A small contrastive audio-text model, trained from scratch.
Training: soap at rate 0.0036, 10800 steps, batches of 256.
Data: trained on synthesized solo parts of chorales (CocoChorales), 39062 training examples, 70.8 epochs.
Rows from block 5 of the audio encoder of a small contrastive audio-text model, named by matrix and row number. Rows with one number belong to one neuron. Each number is 128 + 24 x the weight over its row's rms, rounded and kept within 0 to 255. All counts start at 0.
After each neuron's rows are labels from the 100 clips, of 14848, where the neuron reaches its highest value: "lies over" is the class under the peak. Only what is clearly more common there than usual is listed. The data: synthesized solo parts of chorales (CocoChorales).
# fc1: MLP up (encoder.blocks.5.mlp.fc1.weight, 288x96), inputs 0-95
# fc2: MLP down (encoder.blocks.5.mlp.fc2.weight, 96x288, transposed), outputs 0-95

fc1.33 [128 107 154  64 146 124 180 108  79 125 106 140 105 136 141 140 100 151 140 150 122  79 143 109 117 144 109 124 165 159  81 114 150 136 115 118 170 109 135 105  95 117 148 156 106 176 154 109 169 148 112 155 137 103 141 130 122 114 154 141 149 141 124 127 135 100 155 120 166 105 116 126 118 108 121 178 158 140 147 107 128 143 108 156 114 120 129 158 112 164 170 146 132 150 139 166]
fc2.33 [141 117 100 157 130 117  93 138 152 199 152 158  98 102 109 114 178 101 140  94 102 145 144  92 115 139 125 146 114  85  97 150 150 124 124 130 113 127 104 100 131 125 106 105 121 113 166 139 136 128 153 135 166  97 121 104 164 138 137 123 107 131 147 145 141 104 122 120 113 166 137 170 116 153 144  78 120  93 161 131  97 152 147 109  94  85 160  99 164 158 149 127 118 135 128 134]
lies over: C#4; A#3

fc1.236 [ 95 117 128  95  67 129  97 136  86 139 107 145 139 124 135 171 117  89  95 124 138 113 158 125 165 172 123 112 143 153 149 154 102  73 136 123 111 111 114  86 140 114 151 174 108 168 150 122 121 117 110 158 131 102 120 104 136 104 167 106 154 140 128 130 123 141  90 143 116 115  97  99 112 112 102 125 120 134 122 162 151 174 130 176 150 120 138 171 142  88 133 125 142 135 116 130]
fc2.236 [ 88 114 144 125 157 101 123 132 108 123 168 179 119 111 166 115 158 121 104  90 132 139 136 102  95  99 161 110  76  76 120 164  95 125 124 128 130 131 155 113 119 115 153 105 137 102 170 158 162  89 118 125 104 141 139 145 113  94 124 142 136 132 130 113 163 150 114 114 164 138 182 108 146 118 146 108 153 142 139 160 149 134 127 125 143 113 126 137 135 183 140 171 149 103 110  95]
lies over: C#4

fc1.200 [127 138 131 102 115 125 120 149 107 102 127 103 131 168 139 161 132 146 123 134 162 181 139  73 134 129  92  90 108 120 147 112  71 106 183 126 133  97 141 111 149  98 133 135 136  77 127 164 116 143 132 123  78 118 168 137 102 151 158 107 119 125 144 140  97  95 131 136  94  76 126 136 181 119 121 124 161 132  98 146 100 120 158 136 120 115 114 104 165 130 112 123 151 125 137 139]
fc2.200 [131 125 162 136  82 147 136 149 153 135 174 137 160 136 129  92 115 105 140 108 108 131 126 164 120 110 154 113 154  87 156 116 123 131 160 173 133 150 167 141 155 155  87  76  87 116 125 113 172 143 166 128 157 130 152 152 153 169 100 108 116 145 129 153 152 134 110 112 151 113 138  90 146 103 132 135 129 123 157 109 141 106 172 153 159 129 110 123 101 138 110 160 122 158  89 120]
lies over: B4

fc1.136 [165 128 146 119 116 148  78 133 144 116 112  77 131 153 140 159 110 126 119 115 114 145 136 100 128 103 169 136 124 125 104 125 149 109 132 145 121  99 146 132 173 132 117 135 112  95 119 118 126 112 132 152 116 158 124  88 106 153 174 153 144 144 107 132 128  91 163 163 129 127  78 137 134 110 136 155 122 154 138 203  88 134  88 137 121 114 175 148 167 126 115 139 109  75 111 154]
fc2.136 [105 138 125 121  94 121 126 104  93 149 102 160 138 176 120 137 139 126 140 139 111 171 133 138  96 135 121 156 137 105 146 121 171 122 106 105 125 153 136 137 166 149 122  79 118 134 169  71 129 117 111 129 140 141 139  93 144 145 131 132 178 162 122 117 132 158 105 100 128  96 117 110 119 124 168 108 107  84 172 134 136 109  89 126 135 126 208 120 167 143 136 122 128 156 105 122]
lies over: C4; C#4

fc1.56 [ 97 114 129 136 133 139 114 113 117 170 167 169 106 152 142  85 126 143 161  96 128 129 148 153 148 106 118  79 166 125 138 147 105 122 129 118 199 110 101 108 163 148 154 126 128 141  81 132 113 131 168 140 153 150 178 115 148  98 117 100 111 109 150 110 144 148 106 130 111 119 121 125 137 134 137  93 154 124  73 107 148 105 137 125 184 112 145 140  98 104 126 128 125  89 136 127]
fc2.56 [ 93 122 141 137 157 142 116 147 147 102 133 130  97 133 148  93 127 145 111 134  86 126 126 130 105  68 149 150 135 135 128 122 146 140 173 167 148 121 147 129  90 139 151 165 117  58  71 139 159 122 105  72 119  77 138 120 113 146 140 114 132  95 104 143 117 136 119 123 104 117 139 103 128 187 128 124 115 136 152 148 146  97 146 133 117 105  95 134 148 150 155 145 113 172 120 125]
lies over: C4; C5

fc1.207 [ 86  96 102 146  98 173 129 111 149 149 138 123 147 110  97 136 121 128 129 140 118 133 123  93  90 144 142 143 139 118 112 129 129  87 122 126 141 141 125 161  93 129 172  75 108 143 142 118 155 148 167 123 150 146 102 178 144  93 139 117 119 126 123 106 151 158 158 122 108 130 119 168 112 139 138 156 131 117 142 159 178  60 114  87 140 107  99 138 124 132 139 170 120 117 156  85]
fc2.207 [ 80 132 133 149 107 113 148 149 128 130 121 137 144 143 109 105 116 187 145 102 137 101 101 111 146 134 154 109 169 178  98  98 121 124 112  93 110 111 111 114 144 126 113 111 124 107 112 143  78 163 127 100 157 108 193 110 123 116 124 164  92 128 146 100 123 126 112 127 121  84 139 118 129 140 177 123 106 117 148 143  86 161 109 146 126 127 135 106 112 137  86 140  90  84 121 160]
lies over: B4

fc1.240 [118 138 127 119 140  93 133 108 172  98 150 138  96 116 142  70 136 119 106 106 165 121 109 152 124 159 136  80 122  75 153 127 152  97 152 107 125  91 126 129  84 172 136  93 113 121 107 127 129 130 143 125 110 129 129 115 108 126 115 165 125  98 186 123 177 149 143 111 120 145 124 140  93  67 107 125 132 147  95 136 148 140 109 125 127  82 144 116 111 103 116 166 137 144 159 129]
fc2.240 [134 129 137 136 122 137 128 133 127 108 132 106 149 126  96 117 123 147 135 177  87 119 121 124 128 103 106 141 164  97 146  85 129 166 119 149 133 174 114 147 118  79 116 154 128 151 147 153 111 157 114 121 132 100 156 138 151 121 151  80 128 205 108 116 147  88  98 114 158 134 140  93 111 156 144 149 144 128 145 127 136 111 143 106 140 168 122 152 115 129 159 116 117 118 123 211]
lies over: D#4

fc1.129 [149 140 148 133  94 127 146 155 111 133 140 119 116 149 144 154 128 142  93 139 136 114 159  94 106 126 130 147 117 102 125 114 118  91 107 115 122 129 101 137 126 118 105 126 139 104 152 154 128 126 136 131 112 132 117  72 157 117 161 130 117 129  99  72  87 121 162 175 182 156 110 109  96 147 171 134 176 135 128 159 138 194 145 142 112  89  91 174 104  93 105 131 128 119 139 137]
fc2.129 [150 113 128  82 156  96 148 104  68 128 131 139 130  99 103 140 152 149 136  95 136 108 101 110 123 139 118 101 125 132 148 138 104  85 115 138 131 125 109  86 110 162 127 109 161 132 135 112 115  82 139 109 125  89 128 130 108 117 129 158 145 136 167 106 138 155 112 104 122 166 160 145 162  72  94 139  76 120 104 129 120 119 106 132 139 105 113 136 144 118 122 191  87 166 130 150]
lies over: D4

fc1.103 [138 107 165 132 115 126 133 118 123  91 112 165 135 131 140 114 124 149 122 107 157 145  92 137 119 193 136 167 137  88 172 158 137 130 108 139 148  98 148 130 110 140 136 125 164 123 159 102 129 148 139 130 157 143 109 136  66 131  94 143 135 165 115  94 152  75 130 120 119 147 141 124 162 213 129 126 105 110  95 134 167 116 121 101 111 144 146 121 156 144 131 142 133 101 136 115]
fc2.103 [112 159  98 165 151 103 112 112 115 140 150 119  99 140  89  99  90  82 154 158 142 156  87 105 130 107  90 139 154 141 113 144 159 106 166 143 124 163 119 150 144 146 148 128 143 134  80 129 141 159 157 169 111 116 159 154 112 109 154  96 145 147 121 157  90 126 110 129 151 154 159 143 150 165 163 157 111 165 152 119 123 159 136 140 164 138 123 102 151 128 146 130 148 112 108 153]
lies over: D#4

fc1.233 [154 157 100 101 116 148  96 125 113 132 125 118 129 130 144 138 161 173 117 117 162 123 151 100 123 131 122 105  90 146 123 117 119 164 165  92 105 127 172 128 160 145 156 127 174 163 110 123  93 128 151 153  96 137 120 160 100  86 130 181 136 126 111 139  76 114 105 136 129  91 167 152 141 130 120 152  80 134 103 122 106  77 114 148 112 136 123 126 128 154  99 148 143 134 167 147]
fc2.233 [117  95  95 147 136 139  86 152 119 144 139 113 131  73 102 102 176 147 143 115 156 120 119 134 102 151 100 121 110 123 128  92 125 121 156 111 112 126  97 136 140 159 160  91  88 129 121 168 114 100 119  88 153 118 143 143 133 102 134 120  95 140 120 130 104 115  95  90 109 127 144 116 139 149 125 124 169 146 165 163 100  85 153 146 141 131 101 132  82 152 107 145 141 152  94  73]
lies over: D4

fc1.21 [163 138 122 113 120 107 150 125 109 141 109 138 138 176  73 112 139  87 117 138 144 136  68 115 179 149 106 106 122 148 155 106 132 115 131 114 113 164 113 151 181 142 120 135 188 158 165 138 117 123 108 137 123 105 131 154 148 144 143  84 132 173 128 106 121 163 142 118 125 130 131 115 134 109 117 123 115 137 203 113  79 127 113 129 150 112 138 147 131  99 137 114 130  95 125 102]
fc2.21 [118 147 110 132 162 136 118 145 157 100 113 145 115 108 121 143 153 135 137 119 106 126 165 135 164 168 134 136 128 131 108 145 134  99 140 118 130 105 140 111 153 156  84 121 145  95 107 127 113  86 116  47 132 105 155 118  88 145 117 163 187 152 128 172 150  95 158 135 140 136 124 155 134 131  75 127 151 145 104  84 161 143 164 129 119 137 170 108 136 148 143 144 157 122 112 131]
lies over: C#4

fc1.8 [134 149 107 175 168 127 118 106 119 112 122 132 109 119 119 157 103 152 106 133 130 162 130 123 135  87  95 116  81 143 127 115 136 130  82 110 100 136 144 109  93 109 140 164  85 125 181  98 146 137 131 122  90 148 108  96 108  97 102 154 137 104 146 158  93 137 128 149  54  84 118 145 131 126 174  99 125 128  98 139 123 136 160 121 146 109 108 114 114  95 155 109 137 139 108 118]
fc2.8 [149 154 181 122 113  94 166 141 133 155 152 107 124 136 161  84  88 148 138  99 130  72 118 137 146 110 128 137 132 122 123 126 146  84 116 150 116 138 110 194 162  98  88 143  97 159 142 135 151 184 131 106 117 133 172 168 115 113 130 138 104 112 132 139 136 121 137 111 173 140 117 133 130 104 141 142 140 132 102 143 143 169 109  89 101 147 130 156 116 130 127 161 124 145 140 162]
lies over: B4

fc1.77 [115  95 150 142 116 116 118 129 131 154  97 146 163 129  91 113 127 156  71 130 108 118 106 146 110 145 150  92 158 101  62 111 126 110 139 128 162 114 137 147 143 155 128 111 114 161 132 164  77 109 115 150 101 135 139 117 141 145 106 113 184 107 144 103 150 151 124 107 116 153 129 158 126 105 107 143 185 150 148 131 131 133 121 149 113  86 163 138 114 132 158 156 165 139 172 114]
fc2.77 [ 78 153 131 139  86 186 162 155 180 134 150 131 129 141 126 133 154 140 144 121 115 142 113 137 101  94 174 151 145 117 166 135 142 110 187 131 119 143 136 149 130  70 125 137 115 147 128 184 151  99  89 144 154 115 154 143 119 136 129 150 120 118 138 167 156  84 132 173 119 140 131 120 126 140 119 179 145 133 113 121 139 105 132 139 144 135 123 146 124 107 165 161 109 133 116 156]
lies over: D4; E5

fc1.164 [103 129 138  98  91 150  93 118  91 117 146 144 130 134 155 128 108 154 146 124 141 111  97 101 191 147 133 143 122 114 112 108 143  88 130 158 141 142 127 155 119 149 121 120 133 143 133  55 106 124 151 104 143 178 137  84 112 111 124 145 156 153 140 183 138 107 158 109 124 117 102 152 105 166 105 105 122 112 169  65 131 150  90 138 122 135 128 115 127 135 127 164 128 132 104 106]
fc2.164 [122 119 103 123 128  95 124 113 115 144 132 102 165 136 116 119  91 107 141 120 125 127 103 130 150 130 130 157 120 115 133 153  94 158 107 140  82  95  84  99 141 119 128 143 100 147 115 126 142 126 112 120  98 109  81  93  61  88 128 111 122 121  99 115 120 119 141 137 144 126 172 144 140 176 150 151 105 110 105 174 108 162 140 120  89 119 104 110 101 174 121 126 103  84 131 182]
lies over: D#4

fc1.22 [100  98 137 123  98 149 103 138 130 148 143 145 171 142 105 178 119 121 101 151 110 146  78  84 137 124 100 126 100 125 146 138 182 139 154 103  66 107 127 109 187 118 113 137 109 135 102 152 134 130 149 131 116 104 129 131 164 134 122 174 100 168 136 135  86 126 141 160 124 116 154 122 153 146 124 137 147 121  84 145 104 134 104 127 129 101 142 105 106 152 103 126 114 123 162  84]
fc2.22 [176 162 100 153 135 177 108  90 165 126 161 112 136 151 101 118 124 140 120 105  90 127 120 162 107 112 121 113 164 127 136  99 159  90 167 128 120 177 121 160 162 144 124 158  99 125 129 105 157 130 128 146 146 122 167 161 166 136 134 109 132 146 137 166 130 151  73 143 122 169 129 131 115 160 113 114  95 142 130 167 141 124 119 141 102 165 138 115 107 148  95 152 143 124 155 143]
lies over: B4