config.yaml
input: "log_mel"
win_length: 400
encoder_fused_qkv: true
text_encoder_parallel_block: false
epochs: 70.8
Rows from block 13 of the audio encoder, named by matrix and row number. Rows with one number belong to one attention dimension. Each number is 128 + 32 x the weight over the matrix's rms, rounded and kept within 0 to 255. All counts start at 0. Numbers have three digits each.
# v: window attention query, key and value (stacked) (encoder.blocks.13.attn.qkv.weight, 576x192, the v third), inputs 0-63
# proj: window attention output (encoder.blocks.13.attn.proj.weight, 192x192, transposed), outputs 0-63
v.119:132168171131180152101127145140096129134106136091153123071098121108107092116129187119129131182136124122141156113120183121100166097155123137084076169117091149093176172104108086114082095130107126
v.120:134090134134107079129153128151136130131100094145147128162115139085177178156069161110151116084157145144105100144104146171070099175126134091091104185106180114079134093150111129057124130186079124
v.121:132118162128187114081101210165131173126135040118142144138118082160173122122136123131164111079153088139101164137081077130101133068156196136168126135129105118116143170068137119051102148127119108
v.122:114181124199142119125111130137142186106132115133100076117077098108076081117095084148127155175106152093147164153095069131153083095059100111154140097096104116152142142149108119131145117187146126
v.123:158100148164124142156076194153120204096106119125133118169113122087143133172134120143152086108103142153148101123176171103148137173125168140115126153110100110185086149121158147162183149105150048
v.124:189150076156138115089112070154130121048133119170138128151221167189154180173115147117137158130085109181081083127207134144123133177124155070085071141110169155101098109099111101170066098080119126
v.125:111132144196096178081098162172139027119141123135141126135066152221106145165132134172086162168120100119112147132112131076122125125114114099118111176085120151088157126060146127154137168133157127
v.126:055170103140160166100133155075139114157094126114103127154206087096156085157108163158114128177082112104146130117121186139095132151169148128135119098123104169127141135107183152104099134096135111
v.127:104080092163084106135137149139127151117151100135111139156127116124127129166104089101140136100135086125116064134148113112051115160091122225141119118142141131114174090145161162133178150179069076
v.128:106076134169118140101125112189126106163139127155140141155096180104108122145134113119111157129152144177169135105158123136126157130180120093093119077092124167151127137153132070161134092150122159
v.129:137094079165149080126069142114107104140156106146150170167053121191139142153094069052189082111161131074113115116124182107078144143122153117121129125098068198113142174085182204213165059169128128
v.130:095129116110091103113110099121155168103079137080183108117210114104092108093108164131099127139110117105149126181116116146188157094151136145134179129150128136082118127114112071129126052114098122
v.131:094151122146101105129118094106090093140111104122152124144132154120142114130117190135130129185123111125094074117139146107118140111081128125155128112086178123105127116145116121144088153096139112
v.132:135113153147190128163144148161164156055160203144145139185162202140176123154177116111167122110150146117109175176133205102127183077103189142111136142121068140158170127130176152138138159108129123
v.133:146152136095162166110141125140078103094151116115182140078176147173172160111150130140159138155156167110088073138144132093135142144065102113129173108135133106152133140131149151128119152081188071
v.134:091158075079114110133163099181125101082139159047183148104107165166106135087198133075128174187150210082082063190220125089154124141019167075119130179116146174138155097110127122227161161134158127
v.135:192114193083142148208123080187171139186127168150107145132141157118124115089074101171090238130143075164117146095175143167126176042129131120173095155147161166102099129205056106124140142112115101
v.136:089128127177143155102132102147088102131139173142083135153068113154081145050122189140152104117157130140106115091112134128121144161142092130085202128099186103070149147073164166110111147091137129
v.137:162184150114157118098109119151158126106195171149136124153112208161167129124118182115098145158154157130098133174117159097093149097120130167089228149135150096131147151099107206187146234116137118
v.138:099108129163133125047152157101067133171099146162072126104080123097189122174117131148137071119058085148218161125071088128144072166166089138159110101147093143158096197134103100124132137136057177
v.139:074106095159148111122172127101101166104185120143119123150159119085145101112100214080112121117152113102126170112094071149112140118140100147156112137150221104065161132151118118139142175164121194
v.140:186128146141111137112148122127090165100076164134149114094155118116120099104091088068115163130069138058150110156145167135076136098102120124136121168142106148143164132111166127147162074098140105
v.141:237137092175171114112138075165155137080118203160112076156110143158104114180124088141132207121114181138157176140160156132095114068132114161066161123110045141105085117136062108097144184180139116
v.142:183064108167135179086109101145136055160208146152085084141092139172182140184102175097127131165100139146191102073131074133128125121147089190098162160138150140093173153130095140194188159140199076
v.143:112119190137099156146143117122100133122150239120160132098062124070117139102106131168103135116120200168152118089129100138182130156148076130148127090118147103163129081079132159145128125087165106
v.144:100128108113111126114112096128060165128181106148105120132085084077153139127108092167146082077119184127157180091101142157136116175188188096121124080101115153131131091110131084094169131095118146
v.145:167125159128137061130130141107104151082205149141141114128129149122131137126119151097154112122166173134077108084107156097131168130068089182099093152134165094105142179137170155096081134122097107
v.146:078164139184121163157157118124145081135104146141107189136115097121119072065063123092140146176105139062081122128151098156105129100120169127103127138076157134132174151162121161189154144123130139
v.147:144109151180106121112099130062163097185113083123096112105159186097113137128060137156091108140110123169143161151160089151044106110151091134148104117099194128143192169158070177122085164121078157
v.148:143169142124123153142180140141163087135109175107105094077123093170094112112046098122133140156089152113118130069197146143163120140118123125102102197093167129113154125159114115143139129143111134
v.149:154088089109103161153133083121088169058120104093161097102126068075099177100119136183130124141135169162109101110105094111104174098085081113160132123074101111151124116086151163083125113070152145
v.150:083111165175109195137127117196190177192133149122180113138117120130077171147136125190114143165091142171129146117088095186111149066156134167196140143133118161200151159141152093164127153124128167
v.151:130114150175142105118150145052160048112122148124113157107112117150132074105092125210070160147061195180072081074157115186124167155078127041132132137074093126177141091157128174198106154054194159
v.152:106084124177159135149156098151143131023112108150142114089097113146110143109118153187158116113108201139130143122127112122096149083107123070101154116090115136186126111164125112154125130083151044
v.153:136081071144180108131127181158100136137145116168101099158127142127135144081175106137135175071145125111142167097101122074156166154108098145072087087129145054022055116167101170199200109150104099
v.154:133146200157176108136115119142157109094129183089097131102108118188127104110067110178128175122058146113127119160181095142116144094129137119148102148123105116197098129215102127145104151121148162
v.155:087090116166140155131141160155127145091124155153140087177161106144125123095122163115194128116150070122131150077168109142077137137168103102107107126143164175053105125159110129108079177135172101
v.156:096086134107175130112068136047150161108150075115084184188153127065088106134122080114139103128138097120125148169136137101177123177108127150115073145159188147102149140118126181140103096085146160
v.157:110143063086083091057135113128144094145121075124128122087066072128125097115113181121120130083105123092123141113081152137069077125107147140105135156134117147123127177114118122167178103156075119
v.158:123130165076155111139148150154164163165140153131153143166195166074142138092145102164180094077091121083133154124090141134143123146152116162131131063120138116161105138151119119093167126156087152
v.159:141125220114143205080169103158164160107142110044107163125136137102182096173108139113104033091104015132171147117155121100107192174174047124183104175172162122151157126168152128127048081068138154
v.160:120117135149187126190108114102115101091138168158124100142113157133101117164128123101154208113102136173054126095136106126152205155067144087099139114103075127105134152101183136120079143111172160
v.161:111186099138131116107142110090128098102113169127161089102133092097185212191149115070128032134211116145180108128210129057111122105111082113148144133091112150127156156098127190066151172121161114
v.162:134141103193142180135114144177101109124152121120130069169110169125169132129110113122181134094158159157186129128091119119167109114150179135097113107149128138114148109129103136130145100140127116
v.163:136113107120088066130066106120077132133110129136145146117080137050200180118120123160102140138097100122108114174099122090121141175124101148096084150103160187113022119157135182100150121086152122
v.164:090116167092128163082092148152156127167152081114117097133179132174138156085109106080114096138117146096091101105089072116130120097168133224180151113156205143152098141082174087087082134054122100
v.165:108111124125127100149117127131173159120093140110175134096123103162090124102121096128122078133115097118150111098157151164188160080185140128173170118099162089145115171075174170073115114112140121
proj.119:137171131123152137150135178102158131174174104151186112099116164165092127125188117140123125143100142133131114144124130155180122106117141120120107093103215153097181110134107174109109180167161137
proj.120:161149111162143131136133115184081116155123103148121150128105173194144156121114141141114123086141136133125174144088163140119143148164115150125121148145096156125194083075087148158154123131122152
proj.121:099171106157170151176166123145129063154154171070084129118155146114120114145179082167040187104137135060110181116137156168182115157128059164043112151124161116145104110123115131098126123197123132
proj.122:139120131110157130165138070110093127149093150173154139074147111121095094158050170175091117131139058151102138099130131123111176094170139044070166193148126092140080156100158110079095105091136138
proj.123:140168125160093160140121153156084129118088134099116182104115123116091130216055113136071122118139108106090134114127102103071170165152110029194101174097128112103137126176144157147151099153113134
proj.124:128168154062084125100131209131121160128147124099070101118122117135144195104088134127179084174113146128157085164087183208142177121143051179136079068107123099157101076132129082208092121106138110
proj.125:154132118126138159129173192101157138127108147181156145122151122116117157134106126139174146134082119133170058134144148182127113153127141132106167099119169147101111121119099169111113153151107194
proj.126:150110143143121171097162140079091117128046114146145103125129132055095127102102138152155122091180098112100122106159070155163108113138134105111124179189142126154126158119177138137122132095079099
proj.127:132148114149064175120112106122162132106119217114144128104072100119082144143121105128083137087156124181088096127109160165162141129159135118135128139070116133163175090159107162132151151158112143
proj.128:074184150112162145152113084128096116099168158138086126099120100124170142089087132185156201103103135095106142136095123153119089143103132135149081082169057096091102140145121146170144136079150128
proj.129:092165153117152122089154071114126135048148173104143069100100068079128088138088105171101192166221116193064139128126094161152071190152132167126129116149109096115118200070100116144158121152123124
proj.130:071136131104105132120097114103159150190148078091163131151098156181154147120170130100142104104100181093132088185152164086136083134101115100143105120166125151106075086113091109146087129120154120
proj.131:167128093129142150134137148087147207157153138098124131149149102096062105126129145128161121129140169115119157141132143140122100120074178084111120146104129171141116113112135189103082074133063135
proj.132:085148093139177047133153087161128118123124109112186140119063093145127150124061147099090142096110145123118110097130092150148073131147115161166167132142102146117143154135138142123157068167158114
proj.133:182127128166073088118148140151190161124097108145114124128118103131099122120128128116166154142100109125159116123106170150145128155143127117137127195088155147179135103170122185086120142158114145
proj.134:084098056163171156119149080140022192083114116111058140107060102093124026129156152210124140108112182127135123061127134172089120123097168191111192047098119086121149157084142104093165109129089035
proj.135:125163142187201126093091183127102092111095211169098169134105147204122137131118163044136100167130168099186143142098089172185180141162027204086161175173125146138153158176072111168169092122170113
proj.136:106104190095152080133197122045159196110161111154184151061149131110190178151073080196087131067111142115146226120089165145131071115135169103188134157156104120118058113112165110118160156204091121
proj.137:123151109158115084101155101113077194145102168110104155066090084156122125146136100170099113086142183136131069095152145134129085106111169091147157119095085145192078179107185102068092075160120199
proj.138:135178132114053114145078117102130073092178081148195196049169123159176139104159071132098130138126090182133137131160134092117149088077104129139144099136135131163171109123126104178074209128155184
proj.139:131107117098136105138175160062128181100192037095114212109157127166135104075164108182119074076149129161137113149105171092122133078076128099149159162130136159153130072115155058117086155153095169
proj.140:101136115148157131108070201158112112150169122104126142127102145147109143089155121130111129123124125128157105115110116153095139113153096117103124133109143087121131122166155119085125151129157146
proj.141:108182140110151146140109045171121123115139171064100111070108250176145098164159069134144149126084130076162089140103143138170160109203140221098193142149118140195155154187156170117169132090181056
proj.142:082147166103160086195163104140116108151121223202149215082099125146150046115066096126095138083135104110153185057147165231135178208156155101102140155144119177105088199156175143086094149110185178
proj.143:123134078138142144146114130096144158144074083144049110110213081080129160135058140096140150114092101040124153152164198118187134147115172134146096173165186110166146133114158123142149233171134160
proj.144:105165053111081131083169174112128125118110077090170100157184146101142123085176102134086176103165091218069087171127170042121135096122106142164111126115110122177082088085135118183189167109135159
proj.145:130077083100141168130135141103206105168105121100089119156121104097170143111076177137115139162093117109109069080128131174160121158199143150111136166132199133212155149171138154115125137132111088
proj.146:128074161129208124164122142143080165086125160183141112133106149156084183133091150142068110085087105122100179096079145164123198151180171095118213110139092098099102168164097100097113126083118104
proj.147:156165092151129159180066165089138182061137101127169093124142152178155164148207155123131171122138158098071059105128182082184186100093179123079070113154128161144103128114204111130054192131061123
proj.148:124063182114139198139127142151105129115130158131096156139160139157160151135130185158091136136116159097168081096075169181146199134192108157098137125148147106135098179135153142087168137132135095
proj.149:185136110134153140078173148103134130106120095023161090167155184092134133129224154118137134080108138099126148128122191159121123148118134074153102184122129071163078094079132155141187088146075166
proj.150:081151094136119099183123108135112133103122150098186106130128128154205092067131120094099129112121229055097134113136167057194143164141111148148143105148154078102110097101151126174162126190149102
proj.151:125141105109181157170133108117137156155068140133152125148156144088147185121087148135105174044141114123043093096095174127096115151163200174103144097137098103138174209079089134031111127136087179
proj.152:122171091123139151138169122118127113148115140087166073082154184108111164119146091148120177036071136096103152152081114112162107138119136114105076155094054102158117114087101182078181101114089120
proj.153:138155157137112138129130156100145063141136149137088048199144128138061123120109130163176169169113062211089118164067073173144174077182063161058079169179042154140150125167124088134150101128105131
proj.154:140088131150178135160126119190105143179080143151167173088130192129130154216135162075147089106102168123137129085107092073119114144124149133132211113088108123115161137139117128132142073109126199
proj.155:063126091145180131127153110068078135191157062152138128140133191138134201092108167142112180136097200080111112129099115134162115138079123184157112151095148116138127068193157145113180094111123167
proj.156:137105164146099133107119140129110145133129163121140094161141054160085095117079114185126142156183127188156131071113164167099123132116187110083133116135079081087138183138204137194112171192089151
proj.157:079092129088171211129155139121074070122136136105136036139137140147090110139083141126109134150187122210097145128167117141107167120126074153120136094104123091101067130102129137115160129114089142
proj.158:150173135158062153121102119082095140105118128100145123174101098131142124093141135148130091178131139138179123174134129120121137139121102072127076142115120128152113152175135132151117162175103101
proj.159:137060210150148083136117214087081090153157148227177255116160098127118179123086176067142119173109064116113136070130118195078072107093109111161116171165211130052197180099189171120053096166159204
proj.160:108171177119132106092133159112186158168122073147138181074078116091141127131120181105151103117116172142166146136081159231112127098082128155153126176167152138184095142130139138097077185127079144
proj.161:148105098139143111169115133063129119151108131180106158046103128146146122103113132085126163152183149121128133101064147123129101168120122122070172130186128133146083158075134141153110090158185147
proj.162:142100123145142127151142120113146172115121103087068139081123186151111123121103117099157112126126142094099106101172143176136137147132078118147151149107138111131152115174089151110089174139102120
proj.163:169115095151104138128118108160067143116120157155097103175087143171111125152094094157120114163092131116144101169112126141118144106109165135155121150136171117070137197130178159173140116142121151
proj.164:117106093041164157154164092108127142145145137164115112113109086166175130159124080137143139107139092181126123139131138144134154160157120114098149129166061097103087141163106166094149123117173112
proj.165:126078146110129085091156110117121148146159106104135133110144121075125160129157187208133165164149145105126130129087123120117131124114078173096133094134116126118128184120141125105143154111155125