From a checkpoint of a small contrastive audio-text model.
Model: encoder arch swin, encoder norm layernorm, encoder activation gelu, encoder patch size [4, 4], encoder widths [48, 96, 192], text encoder width 128, text encoder layers 7, text encoder norm layernorm, text encoder activation squared_relu.
Training: 10800 steps, batches of 256.
Data: trained on synthesized solo parts of chorales (CocoChorales), 39062 training examples.
Rows from block 2 of the audio encoder of a small contrastive audio-text model, named by matrix and row number. Rows with one number belong to one neuron. Each number is 128 + 32 x the weight over its row's rms, rounded and kept within 0 to 255. All counts start at 0. Numbers have three digits each.
Before each neuron's rows are labels from the 100 clips, of 14848, where the neuron reaches its highest value: "top examples" is what is common among them; "lies over" is the class under the peak. Only what is clearly more common there than usual is listed. The data: synthesized solo parts of chorales (CocoChorales).
# fc1: MLP up (encoder.blocks.2.mlp.fc1.weight, 144x48), inputs 0-47
# fc2: MLP down (encoder.blocks.2.mlp.fc2.weight, 48x144, transposed), outputs 0-47

top examples: trumpet
lies over: silence
fc1.28:080100149156129156176169100139182148148189117099173136137149119132176079136130128059172176142099136120086139135119063140141119108119174118189131
fc2.28:164140163098158158094088157183097163090114143196162144150113163126162081168097206147109126114110123150150130087156119142107109162159114192157142

top examples: note F5; violin; note D#5; trumpet
lies over: D#5
fc1.36:116141083143082169134113120144181085111093109158147154130103159142092095119181140080173093132132092150102155143118068131082182096129197088095108
fc2.36:138157106197150142105120083115173150062127145155133114158144171151104150181109140143099145069132172143135089168141050093147148079123107107099152

top examples: violin; note D#5; note F#5; note E5
lies over: D#5
fc1.18:125169101071115127171074141088118118121160103109125138111133055135165131147155184116134178146103037094123162144128164179108124158121080146106108
fc2.18:170097105163077086110129143166175135178155149121152111140127084163134162087121122086152049154151097070104084156142171181149085142126120112128116

top examples: trumpet; note A5
lies over: A5
fc1.51:129113148115168085166122143196138172147122190116103138134149129166120107140174217083108143122096140100177134162139162118117127082135182185149142
fc2.51:156093098167118130134105093185054151131125195161160124148089105168150056152167105146154121150094145155176149109123103178127150155085122144090128

top examples: violin; note D#5; note F5; note C#5
lies over: D#5
fc1.58:150192164134117158192112142093179094151140139128063211141130136107157133125147140137141120138125104081141141079099211157120149156105103096105142
fc2.58:062188100137095156099132153182120119146129139099129090081155126128077179111116157131099173087080109114116157140166094155182088130096187152128150

top examples: violin; note G5; note A5; note F5
lies over: A5; G5
fc1.12:192143172185089108154114139134143125158132106109133130134130149158205066150089140109176122104090143159164152157085096098154088093071112134151091
fc2.12:120075128155134162101127151133094153130098128116110076118116099164121189135126142121123139180172112126143110141146158166156193102192178109072209

top examples: violin; note F5; note G5; note A5
lies over: A5; F5
fc1.2:183129102123122124130126093117073056191080140175136083125115099140165095151078052154128151151101133116133146125188119153102128121084154087111116
fc2.2:154079094076107120061109150146162102108137106107120040166118108142131120157165170165145084125136105140196120144108156174129179122167102134110098

top examples: violin; note G5; note F5; note A5
lies over: A5
fc1.34:106131189065113124119105110165098122101094139059135150148146093098150091113120174154173106127129157139149106046138074157130136175095116139071155
fc2.34:076079153169119075130124117178141089136098099107111112118084096107107108135129139105043139108123058161086146124070113101121104098176175150130130

top examples: trumpet; note F#5; note E5
lies over: F#5
fc1.37:175115121039119107093087113141122125114127103131097188164126160117140088090105121093158137137066140173182115100186105133098113152091163130183125
fc2.37:135095111159161141144189146140085112104130150116153058111098083108159113169132156126098113124166148202140116108082167102200153121145124169179158

top examples: clarinet; note D#4
lies over: D#4
fc1.43:183121134088093138099038182109115153118112112181114130141113182141168078113140153117076116170086111104088142100116082141181115105111123157146150
fc2.43:064106147144143059129131059117141124112104128052116107105110051069097155158140111134148128138131122130135091140111151083076105142118134100064128